A small segmentation model, trained from scratch.
Model: 64-pixel images, norm groupnorm.
Training: 14000 steps, batches of 128, held-out accuracy 79%.
Rows from block 10, named by matrix and row number. Rows with one number belong to one channel. Each number is 128 + 24 x the weight over its row's rms, rounded and kept within 0 to 255. All counts start at 0. After the name is the row's rms in percent of the matrix's.
# convs0: first 3x3 conv (model.mid.1.convs.0.weight, 256x256x3x3), inputs 75-89, a 3x3 kernel for each
# convs1: second 3x3 conv (model.mid.1.convs.1.weight, 256x256x3x3, transposed), outputs 75-89, a 3x3 kernel for each
convs0.101 035 [146 122 129 130 126 127 131 145 125 121 135 127 121 105 118 126 129 124 134 117 122 128 124 121 132 144 121 142 118 123 136 118 123 144 156 128 131 100 174  83 101 137 101 113 122 138 118 127 133 116 119 117 134 123 115 117 133 109  96 109 122 128 114 124 146 156 118 145 163 133 121 115 134 118  90 132  90  77 133 104 150 148 112 125 117  93 109 130 105 123 137 129 100 108 122 172  99 129 156 101 144 118 103  94 120 109  91 122  70 123  68  80 115 108  95 123 107 123 106 123 116 115 122 119 112 142 150 123 137 148 110 136 164 133 131]
convs1.101 019 [137 112 119 134 132 163  89 150 216 149 141 138 107 136 120  91 126 146 137 136 164 114 142 170 102 152 120 135 119 150 126 147 154 117 125 130  94 138 181 134 138  90 136 111 108 158 141 143 113 138 184 148 120 169 162 145 137 135 155 140 111 111 119 126 168 136 131 132  92 126  98 120 130 151 120 155 192 118 127  95 106 129 126 120 120 143 157 143 154 116 149 143 128 104 115 180 121 119 104 142 159 113 127  91 128 113 151 124 157 102  95  85 104 136  50 109 127 122 128  75 135 126 148 149 115 139 143 140 147 128 146 134 102 104 142]
convs0.102 146 [128 122 139 128 131 131 123 115 129 113 138 125 160 145 142 131 122 146 121 139 142 123 134 127 119 127 131 117 140 125 135 135 111 145 116 124 122  92 149 170 134 129 153 161 132 127 118 131 123 128 132 131 124 124 111 116 105 106 131 139 141 141 138  83 107  91 146 107 129 129 128  98 142 131 170 128 200  96 111 163 118 130 106 125 135 129 139 157 137 131 112 168 113 147 113 158 132 152 142  98 106 122 110 104 138 135 134 148 153 120 101 144 113 151 116 117 128 129 131 117 126 125 118 151 128 107 129 103 120 108 139 111 141 114 133]
convs1.102 118 [130 109 169  78 117  89 142 140 131 144 138 150 117 142 111 118 145 125 138 127 143 105 140 141 156 104 105 156 125 163 128 160 116 134 132  92 143 153 143 116 134 143 117 158 123  94 109 109 116 110  89 145 137 150 135 133 120 157 148 149 114 143 159 160 134 111 135 145 145 143 156 156  88 106 121 112 115 111 109 103 124 110 118  96 104 129 125 131 105 106 108 136  96 150 164 156 116 167 162 138 101 114 180 167 116 105 151 155 141 131 158 138 152 131 146 138 135 123 133 116 109 105 113 117 144 155 116 103 148 144 136 110 155 154 121]
convs0.103 041 [151 124 133 137 123 126 136 127 136 107 124 124 119 112 108 123 127 119 146 131 136 136 120 133 139 135 138 144 120 128 140 121 120 149 151 133 122 100 151  95  88 139  87 125 122 140 131 126 140 114 114 134 126 129 121 125 130 118 106 112 120 121 114 128 121 126 125 114 168 115 152 125 141 130 109 125 108 112  81 118 151 142  99 121 121 102 109 125 101 116 144 132 116 124 126 175 113 132 167 112 134 105  89  97 122  92  99 138  85 138  79 117 137  90 123 141  79 124  92 131 101  94 130 121 125 141 152 126 132 153 128 118 154 157 124]
convs1.103 020 [140 120 136 135 128 154 109 143 187 134 128 132 106 145 130 108 119 151 144 102 170 134 130 158 129 161 119 119 116 165 115 133 150 112 116 128 103 127 182 146 140 101 154 113 107 149 127 129 132 132 183 141 132 147 165 123 134 148 151 130 120 108 105 129 163 146 143 118 119 133 135 112 131 155 157 142 197 134 128 100 110 121 120 149 150 134 137 136 143 119 148 138 137 121 117 177 109 130 118 148 155 114 132 106 143  96 139 134 175 100  90  70 103 127  26 112 109 154 109 117 129 142 158 142 135 142 124 130 149 123 138 131 118 102 120]
convs0.104 091 [114 116 135 108 112 127 146 138 131 151 159 153 167 139 106 132 138 134 123 111 136 117 115 122 137 136 134 142 132 123 151 137 108 134 104 140 110 106 120 131 148 142  98  97 152 124 123 136 115 121 127 156 137 130 144 119 132 150 128 112 126 126 131 112  68  73 106 110 118 102  65  86 140 156  96 134 117 131 124  92  80 150 103 107 155 126  98 138 116 116 142 113 100 103 126 116 174 100 136 107 117  93 126 108 146 113 124 112 115 155 122 104  93  94 130 147 156 144 126 138 119 132 132 154 140 128 157 129 128 113 138 134 142 126 123]
convs1.104 069 [141 126  73  83 173 120 111  58 107 127 132 129 106 135 142 111  78  87 139 110 139 126 164 113 140 141 113 124 117 130 125 116  92  98 114 143 121 157 150 125  98 111  92 133 125 143 134 145 154 127 144 116 136 154 119 137 126 127 121 129 130 122  79 141 119 120 140 146 139 113 139 164 112 134 127 142 183 118 133 118 152 119 131 119 154 178 136 130 139 130 144 140 134 150 126 115 108 110 126 151 139 139 111 139 166 151 133 115 132  94 120 172 176 121 128 102  81 128 119 119 149 157 142 129 137 105 140 133 122 110 108 151 109  99 121]
convs0.105 042 [145 125 132 126 127 125 135 136 125 130 114 121 126 117 111 126 138 120 139 123 130 126 125 122 136 143 125 143 109 135 131 121 129 144 154 143 135  80 150 100 109 115 100  87 115 141 125 136 125 122 128 123 143 115 118 123 138 119 107 125 127 129 117 115 129 151 121 150 162 124 134 122 136 139  74 125  73 111 121  80 149 146 123 137 120  76 110 148 119 143 138 151 102 101 108 179 100 109 150 124 149 105 118  86 121 144 114 101  95 128 109 124 123 113 103 147 123 125 119 140 103 105 134 118 123 145 155 117 139 158 129 125 159 140 147]
convs1.105 021 [157 104 101 149 145 178 134 149 207 136 137 131 112 149 119 104 125 136 130 114 148 129 129 163 119 140 123 121 114 138 115 133 140 122 125 130 124 116 159 167 144 102 143 135 116 150 142 127 113 152 186 131 140 133 150 136 140 147 126 147 101 124 116 133 164 155 126 106  91 124 123 104 129 148 125 139 190 114 133  82  96 136 121 118 138 140 164 139 128 108 170 138 133 111 117 190 120 134  96 148 142 117 131 112 140 102 150 123 169 102 109  56 102 137  56 118 121 144 118 100 144 119 146 127 145 139 136 127 151 124 144 150 108 111 118]
convs0.106 120 [130 136 127 104 118 126 111 140 128 111  95 109 124 140 161 151 150 129 120 129 117 116 137 125 125 130 123 123 117 118 129 152 133 141 131 117 137 128 166 119 123 121 118 130 121 125 141 111 119 135 124 119 130 130 117 110 123 136 147 130 148 141 135 159  99 120 126 156 159 101 101 119 112  94 170 118 130 117 138 142 153 135 128 129 132 156  98 124  97 123 147 145 141 121  84 187 111 140  99 142  89 134 117 109 133 104 171 162 102 102 102  82  50 125 103 140 196 109 138 122 104 125 122 128 106 108 112 119 118 138 174 169 139 143 137]
convs1.106 072 [132 113  98 100 129 129 141 127 118 140 143 126 139 113 130 138 143 165 149  89 101 131 145 140 122 137 106 125 135 131  91 135 135 123 127 134  91  82 134 186 186 133 146 128 109 141 150 108 151 159 128 122 104 124 106 135 147 118 136 136 125 134 122  99  97 123 155 150 130 163 135 133 110  79 111 132 174 195 133 146 146  92  92 131 142 163 161 120 141 105 103 128 156 177 139 145 142 139 114 123 133 151 156 126 127 110 148 119 152 165 149 162 140  79 106 113 116 112 131 127 177 105 143 142 126 127 107 124 126 131 146 142 146  99 131]
convs0.107 084 [124 123 129 152 132 125 132 128 109 130 122 150 110 135 125 114 124 137 128 128 133 139 150 125 134 119 124 132 142 126 144 135 119 155 128 144 129 121 123  70 119 155 120 163 159 123 138 133 144 146 124 138 125 128 127 123 133 169 153 118 163 128 117 126 144 118 154 120 126 186 110 173 115 142  95 117 136 131 104  80 129 150 124 130 145  99 131 128  93 130 133 130 145 126 120 176 153 136 134 130 158 111 140 145 103 156 167 140 105  83 139 126  97  82 122 145 138 116 136 127 126 139 121 127 127 128 144 105 141  96 118 128 131 127 145]
convs1.107 068 [136 127 199 158 100 147 148 148 138 139 156 164 115 131 120  91 155  81 121 124 156  86 115 116 121 158 101 142 126 137  86 139 136  99 133  92 108 110 109 175 141 130 164 190 120  98 138 112  85 130 103 135 153 123 135 100 119 132 141  78 121 128 112 114 115  87 135 103 154 131  94 104 139 131 150 100 150  91 126 116 136 119 134 109 121 166  97 135 161 104  78 107  61 108 123 139  84 119 112 109 113 114 149 129 125 111 143 106  89 114 165 133 132 157 165 140 158 122 149 112 113 133 123 114 132 151 109 125 149 146 119 133 132 152 106]
convs0.108 038 [143 128 127 120 118 130 136 135 134 127 122 132 124 149 104 115 123 113 146 134 132 129 136 131 142 136 138 145 151 140 119 133 125 145 130 144  95 114 143 101 108 127 139  83 133 157 135 130 132 139 135 136 133 135 130 114 141 117 123 120 136 128 114 115 115 154 150 148 158 113 120 124 158 152 128 147 123 131 102 113 142 163 123 146 134 104 116 121 114 133 123 158 117 111 128 169 109 126 123 118 139 129 114 135 145 116  83 109  96 152  98  82 170  70  92 133 119 115 134 130 122 114 133 122 126 137 142 138 127 151 124 128 149 149 151]
convs1.108 022 [161 110 103 138 161 156  99 119 148 133 164 129 124 137 128  90 129 113 118 118 140 110 117 137 149 172 140 124 144 136 114 159 131 106 119 103 133 152 148 179 163 105 130 153 151 144 143 139 127 137 162 154 113 157 132 142 103 139 153 130  93  97 111 132 140 152 175  86  97 114  86 122 120 136 153 141 161 104 153 107 124 119 119 142 112 141 122 153 135 117 143 119 127  95 113 155 107 131 109 156 137  83 135 107 148 118 132 111 151 115 104  80 144 169  75 115 146 149  96  87 113 115 119 148 128 138 121 128 159 141 134 124 132 130 115]
convs0.109 041 [130 119 132 149 128 132 135 130 122 129 135 117 136  93 133 127 142 129 144 126 136 136 123 132 139 136 130 143 125 130 144 115 129 141 150 137 150 103 149  98 102 136  88 113 119 139 115 137 145 108 119 135 125 121 123 119 130 117  93 107 129 133 123 134 138 120 119 105 162 134 142 146 164 122 110 106  89  91  88 105 142 153 116 137 121  93 126 125 121 144 169 143 124 116 124 185 107 132 179 117 136 127  95  65 115 113  82 122  89 116  64 119 104  98 113 142 136 132 125 127  92 114 129 126 125 139 162 126 135 163 111 135 155 135 133]
convs1.109 019 [175 132  96 163 127 114 123 140 175 140 127 128 111 135 137 101 121 152 117 141 160 131 135 169 117 158 116 131 139 151 119 143 122 123 137 139 106 134 165 129 120 115 110 116  77 157 141 140 134 129 168 146 140 145 141 130 135 139 134 113 102 125 111 118 151 160 129 130 123 136 135 104 127 163 154 148 170 117 132  71  81 118 134 142 130 127 135 139 129 117 181 153 135 125 113 146 112 108  94 146 153 116 131  97 113 123 131 130 173  83  81  59  60 126  51 109 118 159 129  97 152 126 140 136 132 151 152 131 142 134 123 137 101 101 119]
convs0.110 047 [148 119 120 118 139 118 125 136 132 137  86 129 136 147 111 111 102 139 130 124 129 128 133 126 126 151 139 134 140 118 130 128 109 136 149 127 114 123 118 153 100 169 109  76  80 138 144 121 125 147 128 123 149 141 106 124 118 134 129 105 115 123 117 108 143 159 163 173 125 115 101  91 102 124 152 106 162 112 153 142 156 121 117 131 118  91 112 131 119 118 111 100 170 144 125 113 159  98  96 135 118 138 127 157 153 119 110 162  91 134 106  77 139  94 106  95 108 115  98 143 125 120 134 125 125 116 127 119 110 137 111 114 133 155 128]
convs1.110 035 [114 139 144 155 119 139 107  89 123 138 173 151 107 128 110 100 140 123 136 105 139 131 145 167 104 171 140  95 149 162 121 141 137 113  95  95 190 168 155 171 133  94 139 134 132 116 111 125  97 139 134 106 106 123 128 121 110 128 125 163  93 125 121 164 163 103 157 106  92 131 101 147 109 107 132 122 139 137 108 141 148 129 141 161 141 126 163 157 147 146 150 145 109 105 125 159  99 129 124 123 116 116 142 110 147 101 119 123 138 157 156 135 158 144  57 131 137 132 105 117 115 124 103 142 121 119 104 134 154 150 150 134 121 157 130]
convs0.111 045 [138 135 134 114 118 132 142 149 128 168 119 136 148 137 116 120 135 152 134 130 143 117 123 128 141 137 135 144 134 121 118 123 111 130 117 137 108  56 117 120  90  99  80 115 134 123 137 123 118 139 124 145 141 131 125 125 119 141 102 102 124 121 110 120  77 100 134 164  92 117  45  86 138 154 139 130  85  94 114  60 132 129 104 114 139 122 118  99  92 119 123  96 111 112 114 137 122 105  86 167 139 130 131 131 128 111 102 119 140 138 112 132 110 160 137 117 159 130 121 120 119 126 137 137 126 133 152 127 116 133 125 153 152 151 155]
convs1.111 035 [134 100 123 144 125 132 104 120 105 122 154 122 119 133 115 102 126 123 132 133 144 142 102 164 122 170 110 121 135 151 133 127 116  98 127 121 146 166 161 198 195  91 133 147 157 124 107 103 112 150 155 127 138 140 153 161 133 142 186 168 120 125 129 160 170 112 158 140  92 127  87 176 120 146 141 176 178  99 138 122 167 140 133 106 129 157 142 147 151 128 126 133 107 133 115 159 112 139 124 143 153  97 148 138 144 105 145 122 127 116 121  99 175 125 109 147 118 106 108 122 116 129 107 148 111 111 123 131 126 144 135 109 130 128 125]
convs0.112 141 [135 148 122 124 116 119 122 117 122 108 119 158 153 125 144 123 149 120 144 141 126 125 113 114 115 122 122 121 119 127 135 131 133 126 123 148 135  71  65 175 181  64 148 127 154 138 134 117 131 128 115 116 123 127 113 115 136 119 108 127 103 145 130 157 128 125 171 170  85 134 112 152 167  46  94  95 163 137 143 153 167 125 129 102 114 171 116 129 154 138  86 101 128 121 157 119 138 149 120 138 110 134 129  90 149 152 118 131 130 129 154  95 160 192  98 140 139 128 163 142 141 132 129 140 158 139 115 158 150 128 147 128 147 121 144]
convs1.112 148 [108  80 156 149 127 143  94 113  67 127 175 154 106 133 111 135 144 124 145 137 127 111 167 143 141 117 113 144 144 120 119 142  95 121 137  93 158 173 176 147 115  96 164 156 174 129 138 114 104 154 160 135 119 125 173 132 128 109 174 109 138 128 135 183 114  96 128  97  90 145 137 177  85 102 118 116 161 124 119 131 123  98 105 106 105 116 143 128 150 129 147 136 141  96 126 123 130 199 167 108 104 114 122 115 134 126 130  99 132 102 113  53  91 165 116 147 133 109 104 128 121 119 157 127 122 102 122 166 143 124 107 102 141 118 102]
convs0.113 117 [130 134 131 114 139 138 119 131 133 131 108 143 129 155 145 144 146 119 114 124 127 129 143 134 126 120 124 106 114 108 125 142 127 125 118 114 103 154 112 102 137  55  79 153  90 112 126 114 119 144 130 129 127 127 101 111 117 135 137 129 132 126 127  85 117 117 132 173 160 103  80  66 107 102 132 118 143 142 168 103 106 104 118 127 156 155 128  99 127 100 123  78 183 136 135 115  96 137  67 113  90 118 121 126 120 123 139 140 151 111 119  69  70 144 131 144 184 118 105 111 131 140 133 129 115 107 111 126 104 121 155 131 123 104 115]
convs1.113 062 [123 117 166 127 106 120 135 143 118 108 130 158 124 119 117 141 132 114 143 125 103 141 117 133 134 129 122 131 122 154 133 127 149 142 128 126  95 100 135 157 155  94 165 134 122 159 168 146 157 147 128 122 120 100 127 162 171 127 145 114 106 132 105 137 114 128 114 122 107 141 136 143 150 146  92 129 184 178 109 181 148 106 106 140 126 153 170 140 136 115 147 113 108 150 109 126 142 145 141 132 144 139 136 124  94 119 120 103 150 155 145 149 116 103 119  97 106 111 128 125 152 141 132 144 132 148 121 122 154 139 134 168 142 108 135]
convs0.114 052 [153 115 134 125 111 135 138 133 147 117 124 104 128 155  90 127 128 112 142 124 126 139 117 137 137 131 137 141 108 115 135 124 122 150 141 111 128 101 172  89 100 155 105 109 104 147 129 128 136 109 130 127 128 141 108 109 133 131 100 127 111 126 113 121 125 132 129 142 144 132 139 112 135 116  85 122 121 116  92  93 137 132  96 130 133  87  96 130  97 109 151 122 124 119 149 167 108 130 154 124 152 116 103 138 139  88 114 135  96 151 105  95 154 106 125 159 108 119  85 121 111  97 122 116 110 140 141 127 118 151 126 103 144 126 125]
convs1.114 024 [177 128 105 123 151 126 109 116 144 134 122 123 114 129 123  90 122 143 103 105 150 150 114 182 108 156 111 132 123 155 115 141 164 108  98 132 108 131 175 128 130  94 126 125 107 139 102 134 123 136 137 138 133 132 139 129 138 135 142 129 117 103 119 137 150 147 151 152 101 148  99 136 148 148 151 145 166 124 144 100 105 138 128 151 151 137 153 139 156 140 153 141 136 120  82 190 125 113 116 158 118 122 127  93 124 104 158 116 153 109 120  84 137 120  58 111 115 151  98 132 130 146 154 126 144 152 141 151 137 113 125 140 113  99 120]
convs0.115 128 [120 133 122 127 139 132 123 131 141 123 148 130 161 135 124 138 106 132 121 132 116 106 125 121 113 129 139 118 129 130 130 120 119 131 119 116 110 118  54 138 136 197 161 140 201 124 136 125 122 146 128 123 134 141 147 122 125 116 124 117 162 106 134 132 132 126 158 112 128 137 166 114 164 183  99  81 102 101 133  77 102 106 104 134 118 111 103 135 126  98 128 111 203 135 161 131  93 105 131 121 113 142 176 137 128 147 152 129  81 119 148 134 145  98  78 106 147 143 131 148 120 104 124 116 138 132 117 140 117 126 133  93 140 108 144]
convs1.115 123 [129 102 119 118 130 124 104 148 106 118 141 168 101 122  96 121 124  85 102 142 138 105 150 131 141 161 108  99 151 136 115 138 104 111 119 111 114  92  99 107  94 133 143 133 128 150  90 118 122 106 121 143 107 122 131 138 117 112 137 171 125 127 111 155 126  89  87 124 136 109  80 143 134 140 119 154 168 145 162 124 109 100 107 138 108 121 132 145 134 133 153 116 125  98 117 105 116 127 124 148 122  98 151 120 156 123 114  81 144 155 162  89 110 164 153 190 178 138 111 105 143 110 147 107 110 125 118 121 179 127 131 128 120 126 112]
convs0.116 158 [139 125 115 104 136 133 139 132 135 147 125 128 116 115 104 105 118 151 132 123 123 115 127 128 124 138 132 147 142 122 109 117  89 102 117 131 206 162 170 164 177  61 133 172  94 148 125 122 114 123 133 136 135 122 144 150 152 138 108 112 122 110 125 152 156 128 137 119 138 131 103  82 129 118 170 119 140 103  84 136 158 160 178 125 168 118  81 128 114 141 128 154 128 109 185 172  92 113 154 125 127 131 148  87 156 104 110 134 111 143 104  99 117 139  72 151 141 134 137 114 133 115 116 114 137 121 126 153 143  94 127 137 108 128 127]
convs1.116 221 [119  99 146 148 166 173 143 125  97 106 103 145 136 164 172 135 104 102 129 131 146 153 130  93 102  99 121 119 118 126 139 129 160  98 134 112 142 163  46 162 115 109 138 119 105 128 145 125 138 133 143 147 123 132 146  99 110 101 132 131 130  78 105 157 135  96 126 113 106 108 134 164 127 118 148 126 111  77  86 126 170 127 149 125 158 128 115  95 105 110  94 115 136 105 137  80 124 138 140 147 153 154 107 103 118 182 151 128 117 113 129 148 133 121 112  93 132 120  90 121 100 140 128 131 128 119 107 116 111 107 116 149 132 133 106]
convs0.117 172 [138 128 123 127 143 137 125 130 138  94 130 142 150  81 107 148 121  80 122 128 123 131 132 131 118 122 132 110 106 128 135 127 106 113 117 123 127 131 159 119 151 127 133  73  90 134 119 117 130 139 133 134 128 134 114 108  99 116  91 104 149 129 124 117 117 149 125 152 116 109  79 103 138 131 110  96 133 117 104 146 141 110 106 144 130 120 138 112 127 142  94 149 134 144  82 125 108  69 185  71 109 157 162  83 107 149 131  86 139 133 126 112 120 131 143 171 110 129 138 126 130 113 134 112 101 128 115 120 138 112 127 124 124 103 102]
convs1.117 103 [ 69 120 122 131 162 132 142 141 139 128 126 124 164 151 121 109 161 130 135 156 122 143 142  80 104 148 151 140 144 120 148 144 112 127 134 136 157 105 102 146 180 156 133 154 125 116 134 123 148 158 117 121 156 135 109 141 166 135 102 140  98 140 119 146 151 129 149 106 125 136  95 143 122  82  85 152 134 135 136 145 173 129 114 131 127 150 164 128 149 146 129 145 101 147 115 115 128 126 148 120 105 162 127 110 119 100 138 140 145 129 124 173 119  84 126 138 112 125 163 125 144 119 133 129 109 114 162 112 116 131 154 116 148 153  98]
convs0.118 135 [119  99 120 113 118 132 135 134 129 143 135 101 139 130  81 110 120  71 124 106 123 117 116 131 127 145 130 124 141 114 109 140 122 113 130 116 149 188 110 144 113 148  93 129 116 116 107 123 133 130 134 133 146 131 124 160 124 138 141 151 130 113 123 135 165 142 172 123 134 160 133 131 141 101 135 139  90 118 128 143 127 153 128 149 159 134 126 127  95 140  86 142 111 137 137 136 100  86 190  81 132 145 176 132 137 156  81 123 142 122 137 142 131 118 120 109 103 127 115 143 127 130 134 140 138 135 128 121 115 121 102  96 123 117 132]
convs1.118 144 [107  91 134 101 186 135  80  97 103 150 168 140 114 140 133 146  79 107 132 105 102 131 112 127 125 118 128 118 110 119 125 129 127  95 130 134 176 124 133 141  96  85 129 125 194 128 107 138 121 135 164 127 134 149 145 139 133 122 120 133  93  89 116 137 112 130 151 118  50 106 110 156  92 137 102 125 155 108 149 120 119 130 101 131 129 121  85 131 135 148 135 135 153 109 120 148 196 130 126 158 125 111  90 141 142 137 128 109 124  92  95 107 135 139 132 134 185 111 119 127 109 123 144 138  89  86 133 149 142 122 142  96 112 129 109]
convs0.119 040 [136 120 129 135 133 130 132 134 117 129 131 126 132  86 140 121 139 137 144 130 134 140 129 133 133 138 126 151 124 127 140 121 143 142 155 141 167 114 147  97 113 107  77  91 108 147 122 139 138 114 120 129 133 114 137 145 149 112 105 126 138 135 128 130 142 123 115 121 168 127 141 138 160 128 103 118  89 102 108  99 138 153 123 119 119 109 125 133 131 142 167 152 108 134 118 187 115 149 172 107 143 130 102  74 102 120  87 106 108 136  69 157 113 122 120 131 141 133 120 132  99 108 133 121 122 138 154 134 145 162 137 149 154 146 137]
convs1.119 020 [163  94 145 159 147 118 130 134 183 137 149 111 102 131 122 114 111 146 142 140 147 132 124 151 127 154 142 132 120 125 121 137 154 120 145 139 111 134 167 133 145 112 135 109  91 140 151 153 150 146 161 145 132 150 137 147 139 144 113 117 104 109 120 114 159 177 120 118 120 150 120 118 124 156 140 130 172 131 117  81  86 130 136 148 129 121 137 141 120  96 189 146 147 108  90 152 116 105 122 142 143 125 128 108 117 117 138 126 162  90  86  52  65 113  55  99 115 155 132 112 134 125 136 130 130 157 150 135 141 124 122 144 104  82 130]
convs0.120 044 [131 128 129 144 142 129 128 131 116 132 115 139 135  86 132 141 123 129 138 125 130 141 127 135 140 139 129 149 130 124 144 121 143 148 157 157 167 115 162 108 115 138 100  99 130 135 125 132 136 114 127 133 129 119 136 132 142 119 102 119 143 129 130 134 144 130 125 113 165 148 151 160 153 129 118 112  71  95 100 115 110 149 111 122 120 103 141 137 139 148 153 142 132 152 125 190 122 144 178 118 115 147 105  71 128 129  78 111  99 114  79 117  85  89 126 133 122 128 127 123 109 112 127 126 119 129 156 122 140 161 120 141 163 148 143]
convs1.120 020 [178 111 132 150 137 156 140 175 195 148 137 116 120 136 115  97 112 149 135 141 144 127 126 141 137 161 145 128 148 141 118 140 142 125 117 126 110 139 164 103 129 129 121 112  90 157 128 130 127 141 143 165 133 143 145 138 143 134 125 112 108 122 115  97 151 162 117 120 122 134 127 109 124 162 155 138 160 121 124  82  87 135 125 148 122 122 135 141 124 108 177 147 138 110 104 143 114 113 127 153 152 125 127 117 122 125 136 132 163  96  86  62  58 128  53  95 115 137 128 118 137 116 152 134 118 151 147 149 141 128 133 134 120 107 119]
convs0.121 041 [138 122 134 142 132 128 130 134 120 134 128 123 133  96 132 126 137 122 143 133 132 139 121 127 134 139 123 154 125 126 142 109 133 145 149 143 142 113 152  96  89 145  74  89 110 143 122 135 139 113 117 126 130 116 125 133 124 113  96 109 139 127 127 130 144 134 117 106 158 145 145 145 153 129 100  92  86  84  88 107 136 152 114 129 112  94 130 123 125 143 167 147 112 120 125 185 109 126 180 121 129 133  92  60 114 115  72 110  95 120  70 113 113 100 123 167 142 132 125 123  97 110 129 124 129 136 163 125 137 162 122 141 155 136 136]
convs1.121 020 [160 119 120 159 152 157 117 143 200 146 138 133 110 146 125 110 123 135 148 136 176 135 148 168 123 144 138 121 126 144 130 141 133 124 140 138 118 128 168 117 130 128 113 118  81 152 159 150 141 140 176 164 133 165 140 137 137 127 128  95  99 120 111 103 159 172 125 129 108 140 122 108 129 161 153 142 169 132 120  82  94 121 138 132 129 118 144 143 128 104 167 143 142 124 100 142 120  98 109 150 155 127 147 117 123 112 133 142 166  83  74  65  62 143  62 107 109 152 119 112 135 125 151 135 120 150 144 147 140 115 136 147 106 112 116]
convs0.122 048 [126 123 110 126 134 119 126 142 141 149 150 128 133 163 114 140 122 121 134 137 123 140 141 126 139 134 143 150 144 145 151 139 137 141 141 151 125 142 145 128 140 185 130 115 135 139 143 137 138 151 143 136 134 140 129 141 164 131 147 174 117 129 116 143 130 184 105 104 145 119 123 151 125 135 130 121 162 142 126 142 109 175 146 173 140 122 138 131 135 125  99 158 143 118 152 159 137 142 117 143 130 144 112 141 163 119 102 128 102 163 115 127 173 126 121 113 143 126 141 141 134 138 133 127 138 134 140 143 128 140 126 116 143 137 142]
convs1.122 037 [143 133 124 113 133 138 103 118 127 134 137 128 100 142 134  90  92 122 118 106 148  87 104 137 145 181 170 109 114 142 131 164 128 123 141 123 146 142 121 172 157 104 143 151 144 137 136 128 100 130 118 144 109 149 141 129 106  91 139 143 104  71 107 116 126 132 181 135 124 102 101 115 121 119 142 135 111  80 169 159 153 127 120 146 106 118 124 126 129 140 138 112 117  83 115 167 115 128 119 138 157  96 156 138 161 112 113 109 148 126  95 104 144 136  76 131 164 133 123 108 134 127 123 131  97 115 136 121 129 140 143 144 159 148 112]
convs0.123 129 [141 130 112 134 139 154 121 119 121 123 136 144 134 112 107 149 141 130 128 123 122 146 127 136 136 134 129 131 122 128 159 132 116 145 158 138 138 143 162 137 105 170 126 117 136 147 135 116 143 132 133 131 132 128 120 115 145 127 145 122 153 110 150  99 151 156 141 111 164 134 159 168 160 161 146 196 135 134 177 194 172 135 130 133 149 112 144 134 113 148 110 143 103 149 134 133 151 134 120 147 135 144 118 111 140 185 145 155 130 135 131 110  88 148 174 137 133 125 119 152 123 135 131 152 131 143 136 148 132 115  98 109 114 142 124]
convs1.123 113 [133 160 179 136 156 127 117 132 113 115 128 158 155 121 152 114  89 137 104 108 114 144 113 150 112  96 110 157 159 139 135 113 130 113 135 115 170 179 116 128 116 111 114 128 131 103 139  91  91 132 103 129 158 109 148 136 112 132 132 125 114 123 156 148 131 115 104  90 118 112 121 154  92  99  65 118  82  65 113  92 139 123 129  99 123 111  93 147 132 107 108 108 115 137 101 126 135  54 124 127 107 112 144 128 123 101 134 129 160  90 126 143 202 169 139 126 117  56 109 131 117 131 119 115 114  84 141 139 111 153 156 142 154 126 150]
convs0.124 042 [143 127 129 144 127 133 133 127 127 121 125 113 109  98 121 120 130 128 145 124 130 142 124 133 134 128 127 142 116 130 145 119 132 134 146 139 142 123 145  96  99 139 103  87 127 144 121 135 141 114 126 128 127 120 124 105 135 107  89 117 123 126 118 129 134 149 127 119 158 127 154 143 130 122 100 102  86  89 111 115 136 134 105 136 115  94 134 130 120 141 156 129 108 126 132 198 103 126 183 114 143 123  90  80 118  94  88 121  85 125  69 100 120 103 117 155 120 127 106 129 108 100 137 122 121 141 147 123 131 154 126 135 152 143 130]
convs1.124 020 [154 105 117 162 127 149 125 144 141 142 132 125 124 157 116 112 116 150 127 147 164 134 136 151 133 152 118 134 133 156 122 154 132 133 139 135 112 121 169 118 137 104 142 119  90 162 130 138 126 149 169 138 124 149 144 132 155 136 129 126 104 115 120  97 162 158 128 106 112 149 112 100 138 153 137 133 168 128 132  95  85 127 134 138 123 132 142 131 113 108 174 157 139 109 117 156 110 109 107 136 156 122 143 107 130 113 143 132 155  92  97  50  67 140  53 126 125 146 118 104 142 127 146 141 142 149 143 133 149 114 133 136 100  95 126]
convs0.125 041 [126 120 132 138 144 139 126 135 115 147 123 123 141  80 148 132 128 141 135 123 134 138 130 134 136 139 124 149 133 122 139 111 138 138 141 153 159 113 170 115 121 125 103 114 132 134 121 138 133 124 130 134 127 116 132 135 139 112  96 113 135 128 131 131 141 136 126 112 155 133 152 155 157 144 103 115  78  76 111  91 113 155 124 135 110 111 142 135 133 152 179 139 143 142 125 193 126 123 182 116 124 150  95  57 129 132  74  97 120 112  66 115  85  98 112 124 158 133 133 119 114 105 136 124 126 138 148 127 155 153 119 146 160 146 145]
convs1.125 020 [152 119 120 148 117 165 109 135 160 143 141 117 114 134 126 110 112 147 133 141 159 143 131 158 118 135 136 132 123 138 111 135 132 125 152 133 114 134 156 123 130 133 128 111  90 148 167 154 128 137 151 148 122 131 132 143 147 136 123  87 111 130 121 116 155 159 126 136 110 132 139 106 132 168 158 149 161 134 119  71 101 126 136 137 124 126 144 132 116 104 175 154 131 124 102 137 120  94 110 151 154 114 144 112 102 124 139 135 155  92  79  61  74 127  75 117 104 124 124 110 128 127 131 140 121 149 152 138 133 137 133 144 129 102 132]
convs0.126 121 [139 141 127 107 130 148 144 137 141 135 113 108 110 139 111 145  83 111 131 136 121 130 122 139 132 137 138 113 110 120 134 121 105 119 130 124 124 111 147 166 149 112  76 142 164 145 136 120 104 122 126 137 119 141 118  93 119 146 146 113 131 144 136 129 115 133 143 140 117 132 110  95  79 135 130 154 104  92 139  90 103 112 106 108 128  96 102  97 122 127  97 121 116 139 110 147 177 131 111 134 105 128 138 170 128 104 151  96 113  72 118 142 135 151 148 158 136 126 126 116 119 128 136 146 123 126 149 115 103 128 136 123 104 111 167]
convs1.126 092 [140 119 123 122 108 171 127 176 156 127 113 105 149 134 123 108 127 139 114 111 166 164 124 135 155 122 146 116 146 149 139 137 124 130 137 129 104 137 159 154 117 138 163 129 125 116 142 110 149 198 135 146 136 147 153 106  97 134 130 132 131  98 111 136 151 135 113 142 139 140 106 123 125 108 129 136 176  68 148 132 135 108 124 133 140 156 139 144 149 133  92  71 145 109 154 105 111 138 107 129 101 119 135 153 135 106 157 126 134 105 135 126 186 119 111 123 139  99  96 124 121 152  99 121 105 126 121 151 150 156  98 131 137 117 141]